From a checkpoint of a small self-supervised audio encoder (BEST-RQ).
Training: muon at rate 0.028, 11400 steps, batches of 128.
Data: trained on short read English sentences (LibriTTS-R), 26041 training examples, 56.0 epochs.
Rows from block 2 of a small self-supervised audio encoder (BEST-RQ), named by matrix and row number. Rows with one number belong to one neuron. Each number is 500 + 25 x the weight over its row's rms, rounded and kept within 0 to 999. All counts start at 0. Numbers have three digits each. After the name is the row's rms in percent of the matrix's.
After each neuron's rows are labels from the 100 clips, of 14976, where the neuron reaches its highest value: "strongest on" is what is common among them. Only what is clearly more common there than usual is listed. The data: short read English sentences (LibriTTS-R).
# fc1: MLP up (model.blocks.2.mlp.fc1.weight, 768x128), inputs 64-127
# fc2: MLP down (model.blocks.2.mlp.fc2.weight, 128x768, transposed), outputs 64-127

fc1.136 128:540471473499481440533458466483521509495494509505504535491516502506534531536475485484517474428472465551497480474474521494520488456465517481523540464533479462510486474506442554524528511536517508
fc2.136 118:502443436507502536465497479477488506506457532495475525492472464479516487529493493508517477503494496466509515553453529495479526519506521556511526499532532448531478515470476513480518514531485471
strongest on: the word "was"

fc1.113 083:414488492518542476483442514522496512538487537518501497505504486492482499486504501473520475479533484499524513486521505518501495507513493542476516480505507546505517490505492505503472521531481495
fc2.113 083:500463482566553492443523501515519512492464525509513456481467511498474473527518505472515553513525456500459476542490490520517502510523490449482559485538495502532524467509507473516488511509458511
strongest on: voice: female

fc1.299 131:477430530521526497513459505508468515498480500490492490492479518538520478485506516492496518507504443509470537491473519503442467528506500485458506493509520488473511544526523524539488520535522542
fc2.299 122:496479477519518468518546501489530503477498563475509477496484479464540522508495509493505526481507501508487481461456466520531475521555498519513539495487474530503477502477487515541490521531515481
strongest on: voice: female

fc1.174 079:520493519481477473521457556492519477517534531518474528509502516497477506482468495531503506508482538477455496506465534488466460512494513538463486464535504540536462485518508493502470498521479500
fc2.174 095:475488491503534490518560449523487503517482469530486519488537509462493479501509533493535491499520553540545514463477509494520525523465495508524512513520483471496543470483518498510515520481540456
strongest on: voice: female

fc1.344 095:514474486559518489485510482453512511494503464484555497439512502514518507483509501526495532513485461512477512475492497525551493506493499542488509519498501517529537521520512484522473498470469516
fc2.344 091:463481519508528529493517482489503496478461533483465490484438496490478504479502559497518512479490465493514542516489491474514531531468544512455522483519520480514461545522477543522490486531519509
strongest on: voice: female

fc1.634 089:509464494499548499513517475485478478494514469497488517543536496442499486478501496506483499517503486453540525489469512482531538492437512507476492538541488507489509504519492521489550483500501475
fc2.634 103:506503530495484530500499530556491483523534516479442486528479518515485463504491471507492504498518582508504482486498467464514472514513500450492533509520494496491503539493574532478532563514513503
strongest on: voice: female

fc1.213 056:480492531517495495496518492517522479516475526533496503514505477508470533490505493499485507465481491511475499463503502477469505491471462458536474511534533492490517509513515531467558456506492510
fc2.213 054:483504491518522465545496537503475467484467515503486508481517485504501457532532513493536469528472481530475481490501493517524535502514486519535449494531478488517487483505483530505540480489475530
strongest on: the word "and"

fc1.279 077:519459480458496483525498504477495497483466533517516497520543512528492535479500485498458502498485507489479498523538490504540483485547470492504506529483495505536521497521461491508504540450486517
fc2.279 073:528528506486500463525483513487533502505536485496490465528542533540484476458482465478517484525481490500525497517471528547554490491499554452478462491537484494510512517507506513521495491525479501
strongest on: the word "said"

fc1.260 092:503536496498505502507490481468466487539493498456548474466498501497514469523489516487523485462477488481483514507527482547485551505461506474476492451532552496496520488490548462487476510493505497
fc2.260 103:530508485511501498476535472516471481521477496512533515513468528438510485512481487535504491521545496497522512479540549482517526508491503510526519524505524515471463526483470507493510501487496502
strongest on: voice: female

fc1.433 082:559495481514502474489484462517493494493496478506514516508500486478493496452504462516495500510529507527522521488471537530474495516481510526500520527496442556509524443471491497520492504500498462
fc2.433 080:513516490482462540507492489537459487467500515483471504479500509485491469434481507476526501484555463500466501526539480476509491523517508494504484508440506494529498524494515469528508485517495506
strongest on: voice: female

fc1.481 095:521479522544499515490486497488544504539517480460525519479487474479479466488498514494472509491551545539560463465520507527496474510516555490489498485484438518496506520472525481500474542527487527
fc2.481 088:516481461502478542483475498470494534527515510485530456504510486492494478490484535493481527479506493463535529450480500536544474464525481475485500507482510475469535537543484515538483507537532487
strongest on: voice: male

fc1.205 098:464472517441480526503518485510478487522490508494532497526502517480553446488499540484499492492501529478518491498491518492526534513520490471504464482539477498505506482538465527496478535447488463
fc2.205 098:479500487507509489498489498528530473513539484492497460523499542553468505472524458559500494547480473507533516538506540502463517499525508521541490479501464480499480466504526513492486531490494559
strongest on: voice: female

fc1.692 065:449513535509474449483530542504508538517495512526485510467531476493483504449471473524475519472483460487507511544505496524491514487512457495490519499489523509464516479511480500488534500501496507
fc2.692 072:519555473517472485471497526548538471493465493499478492482542521480517514520512457503473518499522524525498497500459533460504494491514502419512485473486500533475504505510519501532476483471499500
strongest on: voice: male

fc1.18 090:474530504466521486498471477503514504529507502526519493500478502486468473549482493483509489526513523557492507489502487480518492532476495459507500470518517502472526467494469506490512501471448512
fc2.18 095:509495509522517509485479468459486512486500489506503512503534558471503489483484526483511529535544536555496527518439494499508506486493530456474519512486483520539471475460457528447476476504517515
strongest on: voice: female

fc1.421 096:487519507542540517509476475504478486487479497518486492489497494530498495466522479512490505512485532486497483516554523452454479489505494500514527478518481561535483527458527531517462490475455505
fc2.421 100:484495511510473529540502475496508565467536501500508479500510511548471491445462512467517505491528531506491504528487567502485479519502475495483484477467542523479475494486541520455524525515520497
strongest on: voice: female

fc1.760 090:482495516524473500486466515492508483493510495499501542532496479457507526492530499464541557481475473500441501520500539513500515514498535463495486473550487470495469497473514483534476521478474533
fc2.760 098:475502486504509502559476488537479502455521523488536551499495503511487497511500502523551480488513443466498473492484507501517516510494536516534500544514462504503534514550490509478463528471454471
strongest on: voice: female

fc1.413 072:470457477497531453516478478528473529504485468475517517506478486487520505492554516488556497486525471464556498498506521503524475467514488525458499489517515495523531475509422489484480492544539474
fc2.413 073:517514503488463510467480507492526455492514523483495490518532528537512482522484530477524526508477507494496531467432521502478482542557469484490476502504476516483529472486508480526522507486491517
strongest on: the word "said"

fc1.452 064:484523467530516495484450506491455506504506485486479434499448488515513504484547448484521514456495525481515533485541550504496482536480479487534525504495462557523507522514485513522485523486503480
fc2.452 063:464511493476456491507531513501477505501488515492452466512460488536522457508501483503525495506502465509498475503509473480484491537480553500447513493461501506493544478505488497538473528503496532
strongest on: voice: female

fc1.271 114:530528492503523493487522527529471441494439497515517489508513497542530474496500519503501526492507533501486490470499469476475479524440480515521462498496542471531505516537512518524486524496451500
fc2.271 112:481511532488495537454539524500488511486495480549470533531478482486488476504522519472479488507465510514515505470513535501510499486530549507511508502512510470525496518482503508529524492475532546
strongest on: voice: female

fc1.460 099:515492466491511490502474540505527457485521514473484418504479524554470480500450480515526496494482459493479497505508495460507494532501497501487510480519529502534503474499485492466436479560495495
fc2.460 104:463458523467495522552474483502488524462502474503516471482499518481488512473506473467504478498462506510522487487482516505530512469506522490513533505507518420516481492520535472488496541544501498
strongest on: voice: female

fc1.290 115:494529553491506469490496462497507492485490468501496496486498454491472472515499500458496499520530449534526478489477521517479494454488557498525556483493522557516524494526503497466484489519516469
fc2.290 094:513501512514435466540511519592483487508505477498525510499501478510531518484510486492504498494484460535501497524463482512515519494480464480525514487521510494532507498521520525522514511501457466
strongest on: voice: male

fc1.580 099:453521480512496529483547491497496468513523518500494502500512524474485493469545466547451485499470493545487505502485490484539495509486488499418500516518482494538517517506504482456467527486537506
fc2.580 113:492476520502507478504531473535483476519508493507505539522464535495480493491474477525514493518521540479490524534492498507498493548477438515529508502482458531489488466479522534478515485520498512
strongest on: voice: female

fc1.23 117:484483529483508540472509478534504513486500476497469498563463480491444466481543517545511499459495527521488497519526523505499511461449523507513484522485539474533537506495459506491509507513531460
fc2.23 112:538516489503487519519502515516526486477473510472471509558505548445499491493472513464486499452458482502523513526492488503519528501508468528524564497513487489521504488528486521491509496476469500
strongest on: voice: male

fc1.3 124:523493516504472490525475558505471502541465473507463530487468511481513447454485421472495487541515499508529517477526537520465477524481486547513487491499496520523507530520493509546518537483500484
fc2.3 111:521533452498481507486529498523506474544459471513472492511511501493493457561489506451498478514496491514522481509491482519517448473484519442488495532472515521516470500492473515513521514476488493
strongest on: voice: female

fc1.610 121:508485512547529441502503534479502500478502501500563514484474525444473496522454515506517525483563510474490529518504477493492495510472477481502504507508554507462516505487476510503520489487477554
fc2.610 114:481456466466547537530489493531503471509540512498520534503511525488498451470472517500502482543517493501478467525511511478525522458513521505513546505483524519492496528481543497519520458499494494
strongest on: voice: male

fc1.376 098:477510519467531492512505518523536441497479524455491489477534486512500527511485463547502503514515489507475525464487478557522502495449488492482516526526520568491516482470501497515518519465476514
fc2.376 093:514519477452508492469520543520501474514506516496525502526508475499522505511460461502527442481470502469499498492498490461511515522502476469544473506553505506455491524502527574459514485534505508
strongest on: voice: female

fc1.280 106:493489500478508538516490518491480472485498496505484515536479486478520516534472525475486476505551512507477494483518523486485533539520577493515526480492511450502500460565491483477521489484463476
fc2.280 098:469494520485508465471486479535506531483470505550498531518497523492519513498520429489522544482506470505494537506520514489495483482526482491533480511484510498499524474512499497440440499473494529
strongest on: the word "and"

fc1.77 103:511490519476482465499502476503459524475531478499527506493524502477527524493524494529504549487494520497491511527499502530446498480447500516511468457510516517495533476510471532462456503504477466
fc2.77 091:502543504535467496409583483501503466496491477536512522489495481508508471484502514512477463515521517490512516490492503530495508492530480531522499440516498493493508490447472508514471522485499515
strongest on: voice: female

fc1.25 090:527484507482499523477533502508495546486497482506515519546516495512467520514532515525488478495502483452495492502505487470446480511481522534483538467490500526494528543542469472501520538493507514
fc2.25 098:538492457525506509526494487520466542521422493500495491519509502468480477501489466523501500520523503464496547454479529511502465505537495481500526527479512484457510532478552514551496524503557492
strongest on: the word "said"

fc1.616 107:491549515513523517475526540463538531502493440511515536504475509519495515522503448533512503492477469501517492534550517525467505446486533474512470438497489511482487510503470509484470539543513515
fc2.616 119:488496487515506525524452527493541508498501473491492506454481519525495574511460473485473478472502490535527544493504449509488510536515466464513502495533537469516527505535510490492488496519440468
strongest on: the word "he"