{
  "model": "self-supervised audio encoder (BEST-RQ)",
  "dataset": "short read English sentences (LibriTTS-R)",
  "train_examples": 26041,
  "n_mels": 40,
  "hop_length": 160,
  "input": "log_mel",
  "win_length": 512,
  "codebook_size": 1024,
  "mask_prob": 0.05,
  "arch": "transformer",
  "norm": "layernorm",
  "norm_position": "pre",
  "activation": "gelu",
  "mlp_ratio": 6,
  "head_dim": 32,
  "fused_qkv": false,
  "bias": "all",
  "qk_norm": false,
  "parallel_block": false,
  "inner_norm": false,
  "moe": "expert_choice",
  "num_experts": 4,
  "moe_every": 2,
  "expert_mlp_ratio": 1,
  "experts_per_token": 1,
  "shared_expert": false,
  "subsampling": 4,
  "layers": 8,
  "width": 128,
  "positions": "learned",
  "residual_init": "none",
  "optimizer": "muon",
  "muon_scale": "original",
  "lr": 0.028,
  "momentum": 0.85,
  "nesterov": true,
  "orthogonalizer": "newton_schulz_5",
  "adamw_lr_other_params": 0.0013,
  "gradient_centralization": true,
  "steps": 11400,
  "batch_size": 128,
  "epochs": 56.0,
  "lr_schedule": "poly",
  "final_lr_fraction": 0,
  "warmup_steps": 220,
  "weight_decay": 0.01,
  "adamw_weight_decay_other_params": 0.05
}
Rows from block 4 of a small self-supervised audio encoder (BEST-RQ), named by matrix and row number. Rows with one number belong to one neuron. Each number is 128 + 32 x the weight over its row's rms, rounded and kept within 0 to 255. All counts start at 0. Numbers have three digits each.
After each neuron's rows are labels from the 100 clips, of 14976, where the neuron reaches its highest value: "responds to" is what is common among them. Only what is clearly more common there than usual is listed. The data: short read English sentences (LibriTTS-R). In brackets: how many of the 100.
# fc1: MLP up (model.blocks.4.mlp.fc1.weight, 768x128), inputs 0-127
# fc2: MLP down (model.blocks.4.mlp.fc2.weight, 128x768, transposed), outputs 0-127

fc1.452:148141168106130059081109175102079133130149182109131157130064148160091095125089105114129151077145114139088121117149152115090158099175136164109109113129114141179115138151208071115131118075131067137101186113116199151122183166147174099154105144124180078115161098138090157102117170135114106135166072165160134110140157142155174158120124156090079138129053131112155106117129106162153123046151
fc2.452:168152085087112115158155094169100130034178104118117160110162110167146114144110143108059178113127099139149108137116139103151103153154135098105112172109148063090067169112083119123101153168111125113120133188154152108067079167156108142119096112113074196193107126127104147138128104114109147134138215150172112106095107109120098144178096163165107152125149180133075152150165123144168088099182
responds to: voice: male (76)

fc1.338:180145153069147137106150128082139147163099092067134169130126122086189094149087171099097112123115116142139194142088111142139073160063134136127132100146187102091123106178139117152062112110096152116145130149146144110173148111071108124103160153117133133115147129169121070101123117116152174147065141110178158212121163094093172091089168148076099103141093156103094152162172204115132141169143
fc2.338:095125125161133154135100144193089151101145089136079100140086150129183124077063123102123126099165137117132109111174158165143159158187143106167135112129158139111116166137140123140131141086211077157099108094096109119132149141168159111109152145117080145145106149090113176098179131095159095167180200118132121069138158098100047097131119075163110144178179148154082134147044107146135098121079
responds to: voice: female (88)

fc1.500:146137142118137102072112097145157098134161131142134208126131139086105099121075165096119115118083152129099128088135185085160087070127148199038140132099157126184160157093181130114098141137142110127168148181130109076099173141177075121150073191083157077098110082117115167117176113125114196177156127150118149155113115158104160175095173123132109128142077125122111096110162138097101166132127
fc2.500:147139076170151122135143111149098117117111168178075128206108162102164124140194102182126134049110119161121107179091094119110138150181167081140123141164123129094175095098121135094079069153119142101115122110091129158124067155106198162097166105191069127154094183125150087108151143112141056109115140120156141117118101107142085160118089139106090130137164155119181162121142113109191137072125
responds to: the word "said" (27)

fc1.230:138141149151117153052087146159133062160083159081068121115112075092185153108119090201124128054157123088134091159143136138149125080168126123123106122201162169099101138163131117124157205060153113140142153104141139107116117170134124172098111119166106129106176149127117113158162192112154141097117085068145143118141114065104091091144080149098130150172177163133140134134094081111145167118142
fc2.230:102170096129134047122122171145164177082092056157127117046126178150167129140127151121149167118183123082158111124140108173152149110144074151107084134087168105098126099123044138195112178130110158104061116090110110135152101125152103118163090150104132088143138074160124152065158130108138134146088129161076103129085110120141105146107155142165181162138112167116159160155141167115084149115180
responds to: the word "he" (29)

fc1.678:163136103142144093099121154083130094178149096141113156115078113129162167131076145109157140125201109136138095144142125103133151178137167126101139055178219141104143134120130124140096103127101104117178153114155174095125051136117075141119122175102040150106089145118108189092142103170142070166158106134131111116104127092136139103170106111114148052138195081130136112139204162121113091105160
fc2.678:182103122144143150109059191055183102088064065158134132143175161146203163156100124180177149116120148123152118155143106129094066149104071073121176168112112060093130087149109169114123088166144112153086064135102069127120160163144092119161133124130146103135145136136142129172111111100137139101107152171144095087146140164159109140123131121122097120072150157125090141135173144111172168142077
responds to: voice: female (83)

fc1.729:133109090165097158080130143143198128189162178136137103142158153084118077173090149125162132110148123125096110157125158131131167167174059090103113121152155110126104119137057103117108156103043190189102127143172155164159162111108183084130100124131119101161144136169150102132104121159080133117095150150104142154093106143093197119083095072099083154104092102116138204112088134144087156159125
fc2.729:173148166148089126155111143116119134077067096147149128149152157147162084165167087101126155105053115147121151132211077149191082157100135101133152080166083118108142087137154187166187113103161092093104175141138135119132101214123136122172123123108196170113088076094102163128084083116150092174166148081156136091144145112131063094157108114141138145132141119120117083129139155126144108097095
responds to: the word "said" (35)

fc1.683:195132110133113130082135069093155144151166132151203137134144155177185099144090099122173137150138145106184142171142168098128129152118177136137130160102156133106071144123126073105135175123143140110071200080195087115126121067142074196125075124110129124098107194147076087115121092140162124070100073159123120129147146114105118104135127106093145096148068139119184078138150134155101116160106
fc2.683:107111130139152111121189128076110167086207091089078134174143172130143113032108140114094100162082153155127103125144132128164175142106148081158137141148127093181160096152148125147099117109148089118119068189159068175085124183094162141127157136105173130172154103137096113114099192081126118175132105152146174104125077118122160132081157113094123119107186101113176083125146155108117091075134
responds to: the word "said" (42); the word "he" (33)

fc1.42:105105136166179182087122106128120117169161097122137146138151151092165087118114200167124101116122129142099143106086140124097170119112048179137111127179164116159146134127157087135143106105102110157146174150147122124156133175105184153077078151110123131152164117040190165111071086153128166143127117131086123110055111045130095085137132162115110117132101092086193187141156168146154106133096
fc2.42:113138131128180156116129081159130077132114124212099140110196183113121093091146117045137200174097164121084155097108102170127123085125152134088108104111093109102143104167130125096164154137113158087137129130112122126152146126061124115133123070137107099073087106129132124182114130189110163164145189142077108117136105152090127164181127083103161089124090083149159139148139116146211197136120
responds to: the word "and" (29)

fc1.632:241119169093145094114129137159179110109139104111144114063102065133133104168181095163126081137081183140225084126143128100087128126138146050128099164121096149106178092104115119169191100130110105162138125111113094186124138129129082120112113114203123183143120124114111125109158099081140150190061163107150062146116155147151117085147117139132119140139126157133156123146120155127105125128110
fc2.632:142146099104114185081107138146132136126116118111146177167112182141149116171109130137136126109184100136077016110141124125159192139071170120059108144123107101098150136153086162096149164118097184128153153140136134095125057121191159126130118124145110130116120139126094153162150152167086138178098150110148130109189057062130082084151158104153161057090151091148143168104126103145155139136180
responds to: the word "and" (26)

fc1.277:131084163146141087150075123111121089145079149133144123106138159130132127059101131119196133171118129093154123111114129116115084162171149174178152127157081117144129079166136097190050131143171124111112115148155105110134086143132120144115126083044148214130086125039139211171140144117173112092093093092105160141135166123166126113164201174092134148129155108112104126094118106161155147115125
fc2.277:094162116118098142160130114158142178125124150101140181112062127193088107175135181078131116101138109134141161130142091169146128104169097154173176103122055102112107121137146116093115184130088166125086147197129163139121179102106160171151141138046186111126128101131137112148129041115106101145111085156116129146080138104133172082098111113145121159079095139085192199167126130152151118103173
responds to: voice: female (89)

fc1.285:126128165111147083154157107090127061098110168138111144125119156114127125108100145135157067172170171153154151107099180085050102105157110106111108185111141141143106172159128136146132104163141138118170114159199121139156109103099180093140094145183120172120136131132110110093103090083139180146084113156092107134128115091052125083211070081093120095139153135155198180085187119123158111142129
fc2.285:138106137120133140105113143141102096157172100147068112162142172117131131139093105172145125098199120182170178083079123153131134105148154102123096119178138085198110121163143116111107093145069132087166190143150105124177090132137143093111065104107133153095108030075116135126150171127138151146149123145107111116140112156109152154138061140164114055096155059087186091127148147116141138207124
responds to: the word "and" (27)

fc1.219:122083146095168106120133131091139148117143205157065080082104154152103204136097097122148155146183120133112182125119137136105165116200192137128076151159106149119185124079123155125098131099116151131151207114194119180126163097165097207102129103122077146121080087152122120121167137138115110162071114101133143136095078101107153134177131121114169137118103086151142129116082090067108125124087
fc2.219:219154073133132144107109146131143112143101110053102102092133127163121126138141135161130093124151065116140070086139118113090120124118068120106133140170189096166093115128171153186162121173148166143114123136146108206118114181149044100112100077131093172091188146157153179101140121133155118086130164160123100150134143079136133129107162142146160171106071116122083103157103084084163181162125
responds to: the word "he" (36); the word "said" (32)

fc1.203:118134153157119132125124123109099165124105178107092099138076189095128102157140109082134109154180162174131151120132116129143112155120154149139060116126124150134131127124140114084166096111077160157087120081193178144060130160116095198097061155114120129050127106140089137120161112190136131133136146134107116173117110114078125162120164051185180183132181167164174093081086116123145150062117
fc2.203:076088082098046101106099080169198170124160101116105136160112143098126102196125113130137179139146169096092085119180145136161150122124130163131127167142155121144107119127147183055060161112134179132099163095141114150121112104120151078099152089113136181118094138122181133156062075138148088102111118128175125100167142102135137146159164172133103153137155138143134142077105084183091189076142
responds to: the word "said" (25)

fc1.727:145107073093150107133081111138066166122074089150173080124102180128196108140142166093146108143086101189111103148103151112123089160150098141163169123100151138114161122136150140080145148096081154110129161137135123155070096128134163131065073143095156138098170176117138115141156051155160177130130133170123108098074082090089156098156149142164125137165102098136134118134089170192176182164072
fc2.727:234139112153098124109117067181101170119099156171133105144174166170157102081120148097104102148134127097095163160157121097141117138057137083133074098132171115152151137132155169094111123127169096187125135112105175118119055128099097166142115118066137088152133170156161164125082143119130103098142098148121083119150141102135164124125044120137091107130154146183155168188085060151144115132163
responds to: the word "said" (43)

fc1.31:133145158124130074135131108176151142149137067086135159158161111162193134104150168137104094072141158117137106171103185161118160101133128113119115139145162134079128132158216137048126120078131100152104124101099118149076103147143092170138133170140090204116127170132128140121137117159198172192128125121107142126117159177108173124139054138082077104168117097125101099097112081117090086068087
fc2.31:123162080151150112153149059111139102146139233152157114109123136092154098110139069138146134146088103064103110072138139104182146131177144121077153128057157125112145145105076116180093198124140130153141135062143129153166154117142139060150115129169140150140135140122124135119161143151123052116124071128136128123099128036142145167092136150130126203113131207126131083155127153129121165106111
responds to: the word "he" (40)

fc1.316:121100121122132106165133070105156100096149136220150086151168124120139096144121112118106126173127174187155147104216119150109118106145101119120139103088111122210115112053119111099100136163130120126127125121100081113171159115141036141096168129115088152180097160122165117168084142141104130107174107151180099126137136169117082098114108113070184157088164156108102210141113134132121171077116
fc2.316:105136095201177108115182110065128037167154139127091128144115102114174125119149097114181057112139116131082145125106086101110133158152153136132189172092146099133156133133182106116203120076134159136104148125087130146174144068099139140171139074115190153116101150140071127134134146100139124139162109148123149123113107160126100151126075135128129158135069132154148024193165134160143136160115
responds to: voice: female (88)

fc1.381:103111144153139101187160046056172172145072106133149102172153133164165095142147130101114163148121077171131209118154140170193105116091165136124122164124157159096096107141175136144091142090166172117116091140105110138100130121092108135109184123104151100115122082148089100130159143158170160145099141075112122139149114073137106114162072110121135155165084044103138117100157140066164148080171
fc2.381:152129147132174137084149138117087189173088109111115125155142128160109158073090133160044159125156072140153128150086112150151089142072106166094124104168167135147132070127056120106138100108163079154128177152130131073087112120218120136116162152096127101146122131155117086145141144150112098146061137139069158081135129110179153113169166093131155182185119098152162110069103125132109193122127
responds to: the word "i" (42)

fc1.638:129124117139115141130065174138150110096130117070114176153164137134183070108141065092205092131193140081105109111107169132102053118132090158090160103086087176132108145149109107126102060160155195166108102120096119116101166107129156127163130177131137153085165111111177166133116116120134107147112074125175216109169114139155143087093177118079119141140123104189104136096166135139159131117120
fc2.638:145162116094095110146106048124095096144093132169124129058108149109180118228198153125119031133086146155151135095124104156178189139112131119164107165122152115075157120130110160129070131138086119078120131134138081135123086212094145152124200070137134104124170106098153114157145102133118148126109102147131112141133108121158104157176101111129083140181136121085171184163115111127104126125116
responds to: the word "he" (28)

fc1.706:115162080083172149134146116055079094093120173099134149105146153173168115158093087086151133201160159139136169166124154185099155111113104117159139146120165150018108116122166131109128118134131103106125145094183115108036155139189117111103140134137135155112169133134159157133165150085102127099145063074141118090163145121056136127156104117122106190086117103150124154135112109089166181130109
fc2.706:109069157080121127161124155138125152207171136102127141177126121116066120127134189121068138075183106172144132142140098115112107153133111120202112131098189062097151095122162081152127110151110092121074108110149133126115153155112113104065222115135084080109124146143139145078100101120140169162055131154062132109132106176099175107136131104098145137134159138168178124091100144121130151169173
responds to: voice: female (88)

fc1.602:167132109081110113131094131153214100069089134105142141147139120083110103107147065104211110117121135173108180117128109109132084165150143177136193182144168141147108136142160090123130158082171080103118186071119115122162127141075043119133165173086106157169125109168131143147079089105161077143182127138169130175153118130105128142131178144077113096126130085114119104124157162105132128068116
fc2.602:145139153141134142114106141111098155106145080126088155132117127105063139114098151070104127113142133190137096169091083143152187130130158119158138133088166152110149113198088133073131141054143142071159102143127107105158163161086122153118096076128218120121133174069139164136123155189079135152124107159094147194046104235135093167160127174127114127123138139158120116113113133133116113141106
responds to: voice: female (97)

fc1.529:122120142150114075211101064100137144135139180091057167115114142143181055162161144131085143108123131172127097133119106134139094099135144127184137114160163218144137118192133128133116123166133154157081146154130152076120065111202118079105107104100147101132124111108175082111106191139081138123184140150130155132153109097157085097153100112125113128058093096170110125174136134164127079110154
fc2.529:125105079079143114115096108062115097145106109089157133132096137111088099144149167068169147140140113163135090141107121173097092090115109097177169189127096102156140134182177073165164125136130169163099193166103104181106186090194125114176134108144143142134172150118163138096173098144120070081151153096124085116139124090111103145102111155167132200145115154146183166134126119063141108067126
responds to: voice: male (99)

fc1.398:106165107051150090130088142080112088127143164135163122129127097155096151130167137115084126110153141129146157144177147166074157093132153114092129147171121067106127172122162109112157097111140153190147139171114118176066029136095155149162113080147125135184132164117118158160078128135133192154093209123124076087103110166128103142156080115102105150141083113161104127107111138103182126203098
fc2.398:087108123107088121164120126138122094123082113141073159106127205169087136093132189164140155092135099137104107189081136133165151171128086113139098094132103120181109138148159137115106153150191131066128130104112231066098095115098119141087098120065144155140166155082152168096077110099118096125110101105149149094145148114113137158174134128159117112123202162104148164112198087126147106182094
responds to: voice: female (82); text has "you" (33)

fc1.510:097124127105128104145151094138180084164113092183149169123104113123162130171167122125092141150083171101171080129119149156126124189186131100088058176155129038171167093075145145108100142090067120141133125079136123096156112131105081134076123148135164127108186162117191203099115091172175145115139122132123155146120084124103141120139125081130110148121193124113094160131152177120127055101119
fc2.510:091073143189117134185133133118082207111121168171151147147165166205120126165127139130182131133099069106072158139120132123158161074142150121137165151077109143098113177187115082149095081120149125091151133143136125115130149130164164146175091086144152098153097109136081082071117161108095059082123141115116110146146175109146139147148144089116120092118108103133119030089187161110109151133109
responds to: voice: female (96)

fc1.291:134093130184169156142117104094107088153124088124154149108156191162163105112115134084128191110100125137114132106116130157094166117101079070141081138132108074152122143143160103095174095122092171127133135131145187103119127178121221097076043111063108145145173162146121126204078090172091209164146102179114146128112125109106099104131158110133135119118134107118127155174072160152160117121133
fc2.291:185085115139135144137209134144147107081089137142149081154173167127166106124114090096160117153147155108114163173092102118177126143149145161095090111123078121107151139182141161070138125140105099154092101116108138113144119156091173119146105112097132108119116188125172140176161202183078134067111077124109072098094088144113120095092136147113161103064223114129109086132082082140176113156118
responds to: the word "said" (42)

fc1.636:080057084125177133095118122118134162158120058104086103120129123112137155102108117141114091171112092116146083125091146159107182163169134115078110151176150167108142134179113140127146122114083143157079147071117151139047090088170096143105152161129124115132180143030106134107144135127137164114153114081175159168108141166066111144139083112183155155122151131175163121168099194164159158122173
fc2.636:166128128203155105133135160151145119147079121132101144135148102137140148120158101061157130096068072106078138176145081102111122167199105138144111121092171097128142164090127114179180182152084140123123120111117153169194083128146146114100070119143139188114098096133112138119131108120134110123101149103115134138099104140168106130106134138111119204124082186115186038129106158144051208114140
responds to: the word "he" (29)

fc1.37:071121120103140107115097176116163158143218091073167153165185154108102136134145140168115167109094096141082123076104145075211173111095131142111099117099129105156095122133111138103133130104066161152140162068186150150117116133135168104130120157099130116091104126129100145129069134173163161117097132145121086178100123149099062184138147126144139202133148084136158181130060114099154148103075
fc2.37:125140105138094149107110177186129148122116110113075114086106138167119151126075112088085176099162152081093151148144107121166146200070082138161130145162107092112153106112140154122164068141118131093073112201131171202127125185094202099109116158141044166089150135138154092170084129156174117102126129090086128097147126123086105094125100120106115150110127140163104122145108134110129222122163
responds to: the word "said" (39)

fc1.78:116124200174145118117187097100133095188104137160151146121135089110094168135129078126109121128090099093131157053117105117117091165164177134158107113127113203144116107148142145117103146088087120072125077123084097119094151106164091110162103141173100133140146144132148190160147078141140110175127088166137118153143136162139194131090072165018155163173146135123127143104149151075160125106070
fc2.78:114123127110142113111163160174122173072106150104139116091134152115101083162108072059078057127119128109205089094125102072095133169146149129116105130152194141158121108108156117084156148114088135141109121091144084169096166217130121086143174080172158101172111148094084091128143101153130146141137152058141134128091117168128113155156127136195097185129132123117076102149167160171188123130147
responds to: voice: female (100); the word "it" (36); the word "is" (28)

fc1.616:156117108140127167100144106067101153167121161178124159158135171133068069101157113134155209125140117083120140088167108126070045105142103134124159108223059121119103114142119167126148165118176104082167111120130123156123165168101081071137121080086121081124145171173126123128172138117172168171101117146144145076188096087120158135117145113139141161102102083106127099137131140134162134070148
fc2.616:085134135129204113050115151131130142190103155152123143155101101102115084131170146159162157140163122121163163137129116108131136140112075087122123153136095148038166127146173091115060169193106112100165092083109159082145124080164134142122118103175150095108114089190178095155173121115075186127069108053121094131133154131129138115134101135114138116082144093165160133169120173119178100101114
responds to: voice: female (95)

fc1.582:121098106114169131127096065093094146192131138117143147124140057117189164154105194100122128136092128144168133120174084133112114204133160168150065127133144092119141126111119147113086124040157135164082121101166163119080122091154092115063144162123101091054144140184095118163176136079149125128096136126155132104145098113139134186147134132108122153149143163147134112151076110083158204083169
fc2.582:119131131115153144110175154173126122126104101103142132178090158179154043054144183148040117115155144126132095124125153129136196123105131104155130115143176143082137104133131126134166124108111102108076129098185119100163147125151178140113110140014119102067167100143139083164126103108154128164206130068104114139166128137150164168109085172121159099112153115128094090099162155170099167121117
responds to: the word "said" (25)

fc1.438:157163129205160083132139147082182124078107137110166137124141171153176100131132158222110125080095136097141089152123126078139131092156110129161092184133133144140150069143160166066109162111094144150103094097118109126123135181074163128111100095109068136079167164109110090168148127116115143174126068187098098190135094131101170120139098149113141118095138108134125079099141162151193081158092
fc2.438:148111043099114095118138177141155107137135104169186156095149087171134145138091135101097133089129181110074131112178115081141127149102170105159087081152149092113107119156094109100139144165127159114168127065110143081065148122098136126118132159078113122106117138134110081105150065159164152165164145127113097097171215192066132147150116100151144106117166136180149136152047133147187140150163
responds to: the word "said" (30)